python train.py --model="self-supervised image encoder" --expert_mlp_ratio=0.25 --kernel_size=3 --projector_out=128 --lr=0.0012 --precondition_frequency=50 --batch_size=256
Rows from block 9 of a small self-supervised image encoder, named by matrix and row number. Rows with one number within an expert belong to one neuron, the router's apart. Each number is 128 + 32 x the weight over its row's rms, rounded and kept within 0 to 255. All counts start at 0. Numbers have three digits each. After the name is the row's rms in percent of the matrix's.
Before each expert's rows are labels from the 100 images, of 14848, where the router gives the expert most weight on average: "patch colour" is the nearest of a few named colours to the mean colour under the peak. Only what is clearly more common there than usual is listed. The data: regions of photos with short descriptions (Visual Genome).
# router: router (model.blocks.9.mlp.router.weight, 4x256, trained with AdamW), inputs 0-63
# up: expert up (model.blocks.9.mlp.up, 4x64x256), inputs 0-63
# down: expert down (model.blocks.9.mlp.down, 4x256x64, transposed), outputs 0-63

# expert 1
patch colour: black
router.1 117:158188103114123102150116074149153137121090119162139136100089138118119119063102152134121133121100083148100161141150119103126135110152166097164146119075167146085074116097133094209133114149098130
up.7 103:161134205113093129129187126151113167164133100125112157119126147162125110165083171101161123139134184093121205139106132170152112113111122124075126105170102098144067165136160104080151158058114137
down.7 098:096082126114153120113117164182112067056196106101145098106133106119196117120152180105182149186159176139164149183142121119134132231113094101083112134157142098135094129113159148108159141095159099
up.8 103:105084176133095133104123158103097106112040161052099166146080109175129099185112164154170172134120089111111120113156185073112146236087114134142134158115133140114176153137119168126083103105128143
down.8 105:123074096097184216150060118106123111050139134128152138123062138059156107169072113109109145086190145147119117186094134158102080100124116078126081071160142163136086151114182125106146117112128150
up.9 101:136103085134109086090135142129122125135142105116137162183121148081040110218149119097108150168138169108071117139124099142150127155198213119111127110139024121141108095176169158118123091143147099
down.9 098:116135155153148145148150094159120055117140107117138149133092120159136078105127125127152169092161159175154180125156121149162133121172148138143077117151120154133103136082103076139030128122167157
up.10 088:097164146101141066212158088087113135096174125210138093096117127123150154164113069108143130134149155152157123181100130209110119075122096122152133153118145056144100131176139137145112123148153116
down.10 088:130126051158118094143069124085124149176126153150078141105166092211112072202129147083079156112160167120160115083133152147092102110175072099140087145122134103135163222145170118153182139147144171
up.11 097:136141136085160069147140164071168150122097111061100120131140171100106142142086126129115088101174132144214108115112100136164167103134099143097154179074045144085071111090143136056162084101127158
down.11 103:205118095073231132138095153172145141097145135104100102073111165114122113138194137068175154145119167213120130120143119098196132117091126133101159145130120129083082127139138097133145125098144076
up.12 107:160115166064156149101133141103146173161079144097165138145155148134088054154154127105183148132106126110163073148098089139137106066144154147079091140141070119136100118127118128120148111118148115
down.12 102:158114082112137152204155130095073166123153127100127086142111174061173111184155133096116148079147154197114127100144175135115103109123181114043089135152085192147088151117204125150192155115130130
up.13 093:167112111093125133081139127152167139117082154058171195140141108097155089150154172149094192154201141142145151117171160171123105118147110130080147165136156165086196143131086143142097093161168156
down.13 085:139113110142155168110108130163128065113155084127156114091112149126128128149107212081128066094173173145139139195099120132078109145173093171014108163136091110090126078111169090115105163109127119
up.14 112:136070152062144111106050064136148134076132138128161131157129161106172119150111167136159138083103175158089112225169156117094118105194201078098176171110089143129093141152138165062115082150089128
down.14 110:118184190095121076146156128138128116174113140143060193118109067142099076134132128144177131085096122115153099105140139151081162141130184136138140126143093094123172148146104105133119160133124131
up.15 102:101124144178121141094108152091164160089066131152058174128153113157129188158128122117149096159111147133118122064162173122174160171162107091128170126153120138153104126103179166130138128134061098
down.15 093:132203210186158131097128170108093157164155098126145129097125088090079142137089157132161139101119150150140110047148123092130175099139113177177125121131152130093174139175124133121126098147211138
up.16 098:114184140158127147115098155150099117093166162113095151095141096108129119103135135171110135176112142126182088105153146144130146075202053126093138226135081123144101102124198095169098162169135109
down.16 099:107116095095151165147136088148111099079164103149147143182179157101162071150119128076136129167104116122120108122173138114113192115136119130105129121140146107130095114120135058165137128113093130
up.17 088:120128107173112110138151151121047145134112134156126112149157141103107121119143138119061159116133194178101104184143134069114148178124178083142182139107175140131135103162126099077140148133107139
down.17 090:126115079099144115105115096179109181182104200162100111102205122169075113098151069130091166111156145093137145085169168123126122124124168134164088176064123111103126105163099105143173128100105088
up.18 092:167111081200181161175070166073081121122221113177177129161139106041143199140116131132096143133156121122068151081112114153046117195124160102136151069139170112133152147169131128121115141138159145
down.18 089:089126142104194082083100112120130110085119134120114139070148112134075121095144129162072133117095140137148130143128108113108129131123131107154102145127141152117130095126139067123210113102154098
up.19 098:150140103181145079100112142149124130103127188107114154104142170154153131123155159150110121154144106098179041105135124151126126081161120175137155148109176151127067104054198173166106128144137098
down.19 101:136143073118143175132181168121128155099120083098074047157085136168078124135141122180161146121135120157117145074122149145121060019117133097138143086112159123166125173127174130124141147127132165
up.20 092:147027113104141147149115170095121172152181115154168135115147155137141141167112144091145144098141137118168095152159153118126090170090151149149112164129116119132192117106060163077127109135066119
down.20 096:130184115173110099135129136140141147150145046115137093143169113142132081063079146084101131133125140097180085134145164091084148179155117209138142200104129122128157168094083128207069138107121099

# expert 0
patch colour: white
router.0 096:149098137084204151135156136082055162085153116145148093129071175120121159126104119169088113173141065096101105079127058118079160150150161161146107156158129151146110116139109131107094120089107115
up.7 095:182202114115125121088128153101175118104136145144105121082110166112177127094198120130163107128117141153137081121162123059059102119175158090133086172122101076110123054133113095087152114132151135
down.7 107:056128117159080138150203134154065106131130127158160111113124147147118137125116118099151134189127091114170099099211165083150151113133085144092194187174187121135072109150068184092122163127106170
up.8 097:099121059149174143137131134134102095099147169118085067135181125104030129119100106109122106135229108110144021137133088132152096100120162129099228144148081116130137184123156117107084120094146118
down.8 101:121152152143115085088105137214125192126182184161161097121199145178132086152055121102075126117154123152110125124137170181114139155143098134113105041088041124153137120155125136140108157127181139
up.9 085:137098115166106113173095086072110130074077174126147123120092133105202107123147123144119194110084111167151108167080056144128116119155121074142168134143068123143110095112190088138107157114158112
down.9 094:092147137093144126085153161183122131131167105108174084088103122118177088146141148137145119167136162150133164123148136107166186160038127168153162132127127142072099101141166162154161099127083092
up.10 099:068149117163106120139163131143098069119175160151140144154086112158122108135100132099139159081128113135099124201134112132101127071072165004140088135111135137083117130127125143116140121103072091
down.10 121:070099112149062117115108131181154142129150134194151094161150105153137130116124125129108158148164108090172084102124163070118124116135124173105082120135091146111137122131094157116114147155128109
up.11 099:150048076168125140092105110106123150081176109157124058102226161141118135133195160140120147098134144149101121182164160117077088177176103124155136068107123086175111102097144082132094117174183097
down.11 106:156138099208083076131135103130132139116097101054135108139147178116124131144117111098166154133157130112117157122102129068137121138125118112197169121109123098138114125096160080173105133125142042
up.12 108:119132139140141184108156086125078178152149121124120121103137188137150127066203094153126110119123128106179093112128181128123131147144148102101146173115095147107174146115114159159122212153126113
down.12 103:157172152078135193077149128134069159162146132152160124072134103123071156102203153116157095099068112038111118144112127135138086148087137124134146104099182109104167142121117116122164155084132127
up.13 110:154095077085128130122198155078143086115088122087160119152128088152151124250142153098125134104135128090088110092088145151099126154122164123128155081158067146123179178162027207144125081137189120
down.13 098:150178183120134165087088093146131105137111149141116119103044111097121182057106122093123140109121115128088152183184106146126064147139164127141155097117116129139136100153143115107165119121137095
up.14 123:104145157161126078098089137103111140146124097137116143085132152140140122052136146142124124103143121194107139187194151100117139119106161126101109125083138126121070133091207110135135123142114060
down.14 111:114139169138101122131070113102138076146121203135149177166094106056119105089159109129127144111160164150106169084134106112166112116084126112087120117085162129139109138163064186122135140139153180
up.15 095:081144126132191158145152153139138131174118114149109168141168117157123115084144048134137129127054145106140169168119129167137120110156117123120108125155098110144128167112119186097132136112116081
down.15 092:078200128171069124115131128093170087104120105124160112196167094162087142122118142094162147174145102133155102118118145137120085171190113160170134136058094129076143121129108116170078123109157101
up.16 100:107100178117170083224162100134112053160086095116193159155200110056073142077158173115093091098081085106106155123140084188128085139149171100156141092148107085144079152131133115192081127115160161
down.16 109:128086148132144134087130162161088161117190145158132178063088139126140055125169161092067111097125153081057131107086113166171162116106057122053165088127112100184180170109125125164122138140093180
up.17 116:160074144107145123170130182126127151085124173128101149138094119095149112084116114118111139126057107132125154153139129129128183132137148140119121157106100126124128141102133124147108120163135095
down.17 112:134146118162169142151114158178144119149168112158113141143125105207104179105156092096159107179120154088170157139153137079069128086152153165133162103097180185148126130164083131115104126113113101
up.18 098:130107115118121158132073100156092135144134158202141119095161152161096112096173096114159139119060156136149104134123128069093146119155119133184078156164096118141129051190114151129174089105093092
down.18 092:094165072141082112141132137094097117129100131139088108140171083196068124147060082079151219154140113113112127076172166093081125138124120174140120159098119122133128142128118059159101171178109094
up.19 085:118137094093164167102135110113138129118091114158129099190144092093061159154049145130067161151138133183135143113118117126166094104115196120161143053151174099121113165135150155122121096103108133
down.19 093:175198110089138065132125118101138101101155106143109161116138115149176134142107104128088067112156120090131156111136139101104056189148166166173132107057147092066099106120100112198128090132113112
up.20 090:153033134160142100170102125142118140115132085149209147131123135115118130071188149149158132080103139188125138202168210096109155157117148112096112129088074157135154119097074145163131126163111131
down.20 109:115134097148126137090157148137111198131169104150193104156067140120111118104152138154149066181196165116160105168193122135134112167098047151106158099111177093130151151098130097126082124115157120

# expert 2
patch colour: white
router.2 097:107119174119063084136124164128168141107092072166164102050088172139230138114117154163147101126133129129114117145148118111166137163168117097138176167108167112155089160139075093136148125108098118
up.7 101:139094119116081107073145109121138182085110104110158141131146126079118115148079109130114125078118120081090170177081141162142139103159215141111143156114092135123094074132162119189168116157132107
down.7 101:144115162137157127144148127091101168145169060175148142076127092149092117106146089168143152145112096100073071118130218137198115170144122138162086083159124168152094161142082098095133127103132167
up.8 093:119104101120138094119174148147155175147082159118084085069093136102120168164204159145182076120102146116167098124078191134144045116175104117071095132100102133150097098105157140127077148199143123
down.8 088:142120084149113154138145161099128169100126158153130147083209105142183120074104069061113137131176174129135083112137076106122149091137121115181135119044114112147128127139168175121204116105113148
up.9 092:095092115087136097068140185077132140183158127143095115144106107126099108125159113105127168138118095084098184143122150114107053193116186139147187144121146214134173111122139129192124132181159152
down.9 089:159086122142077109128098131115161123133070170066110140193142101119150060106122144089140153090136159144072160088099118119045122095127150168094126144112137169099146131137105110152145083100129152
up.10 110:160119098119129118127147136119138140118116125176101080126126116099105151132100139145129121091167091210159144152112113187141148123130096114129158069115151159160181172128079077156153135108129106
down.10 110:076179142138083107144157166135090105172128035134144118118103089144136153117099125115181134141116106161170091143205151050150124151139174175120139176150123103102165116130108166108114127159096127
up.11 094:208145128068090130129162134119143104179121198088115172101112189149106096088054130109153116141109113129155112092080131120147142128090118174131106104129076164089149097094083112149169120123134146
down.11 099:111159115218084152107118116149123087127141111171142199163156099120143093136100112121152124213181154137091108104123136098106161116123098106158125116135180099168121094164075130103124136104157117
up.12 100:031130094085137190147150119158113144150121137190168110110107168204128107107179117075112111108131131105117115138148124112091148151079112080169199076123140088146112177088071143140133157189169177
down.12 098:100132125180121063120090112100148138102150103115114150165162113137096131148160094196141205155149157110125131085143161069187100096172164113167165220110127183169114137156115064180117141156127107
up.13 092:103122122141096165126090118212125118125084177100120119132148060089132133123142146147150166146134147061161140106143122127153177092104130162145090147181106104193186131120115158137149124143098086
down.13 094:166130104145139086137136113139165121146130131103126112109175163175150133085129173146027113168120173119129096166129117139137131172150129144091090172133115071165124097165131137113126099125133087
up.14 097:114086098164109151111100138132162139102161135114182145122088105170106136094117089135110127152118165144116130142158130105184186164140128112173109132136067133106170163139075151149084036166073117
down.14 099:161133138112129154104144107135152126147125120180079131183134135164061114105129148158107071127080110094104113145101110129189127084082135141183152110141151160104162152140115093134159069133131122
up.15 105:108102132088172155128134127106108156118126128107128133155101145111115167081143048160095117151084130132160108128133126080083161122134121138119068167133136109063153083207096155093089099151148153
down.15 112:057124116105126123147151085125083145125128120099150099131153146143116118184103127131183123099089116190113134136109162071090087170186153144111139129149094150134170101149123158123095191178067124
up.16 103:155129160140144097127179147137117144091092122175136173123106136125151126112138130101119127130056095114108137100099135181105151155158097146131132104120122125190134152112128088080130136111137087
down.16 106:072144170081138101130099162078160117168114130094117155132062100155066121106121149120111091128056067079167134070157149144120078100134175151156166143136144144090127151126151112120163117142119099
up.17 118:111124140119152072100173188115126139157099205091121165106048123167147120143129122117157172092113116107084126105097155098153139146096184105097107127091125145132157121138136074133135119079130141
down.17 114:094126123142095184118166144109115140188135116142068174105172057171111131138160101122104171129116094108109091088141122180100092008157155105194142108127162144142117173154143121091111139100153151
up.18 096:097132116136156129101089157118085124146161180074111086137172108098103169151121154119134101180105133088125133120173144091108101117113098161094106124145122167071133102090183181106093153090137149
down.18 100:162088107131150118162151105182079133128139180151116096134094143159086105146133143150136172108118106131116116156101150145138121114143068116132106088133126088189139116082170142149100183188136207
up.19 100:103132097133161137047124151132144113107161189190110156121170107179102168173108174072107152148101175140093132159141122093118168117152101112149162073131122132155087108133161153154182058136156150
down.19 095:110120140071134132154133097087108099129153134129135077110139073118052118093097174135089127081095130084112139168114100160100136122081087121121079137098092124120164149135084094110167094084120099
up.20 091:111176117104141153106083163124136131148119137070074136117141091109112149164158125120126155122093120100109151101112131112122149116156088143101120093152100128162139127134205111139161170131146111
down.20 083:129130130124178095117162140058089083131082121163119147089111138137064102100070099107140074075080116132107079105173155153130119115100136140137156061109111133132097115098087114089155126125138187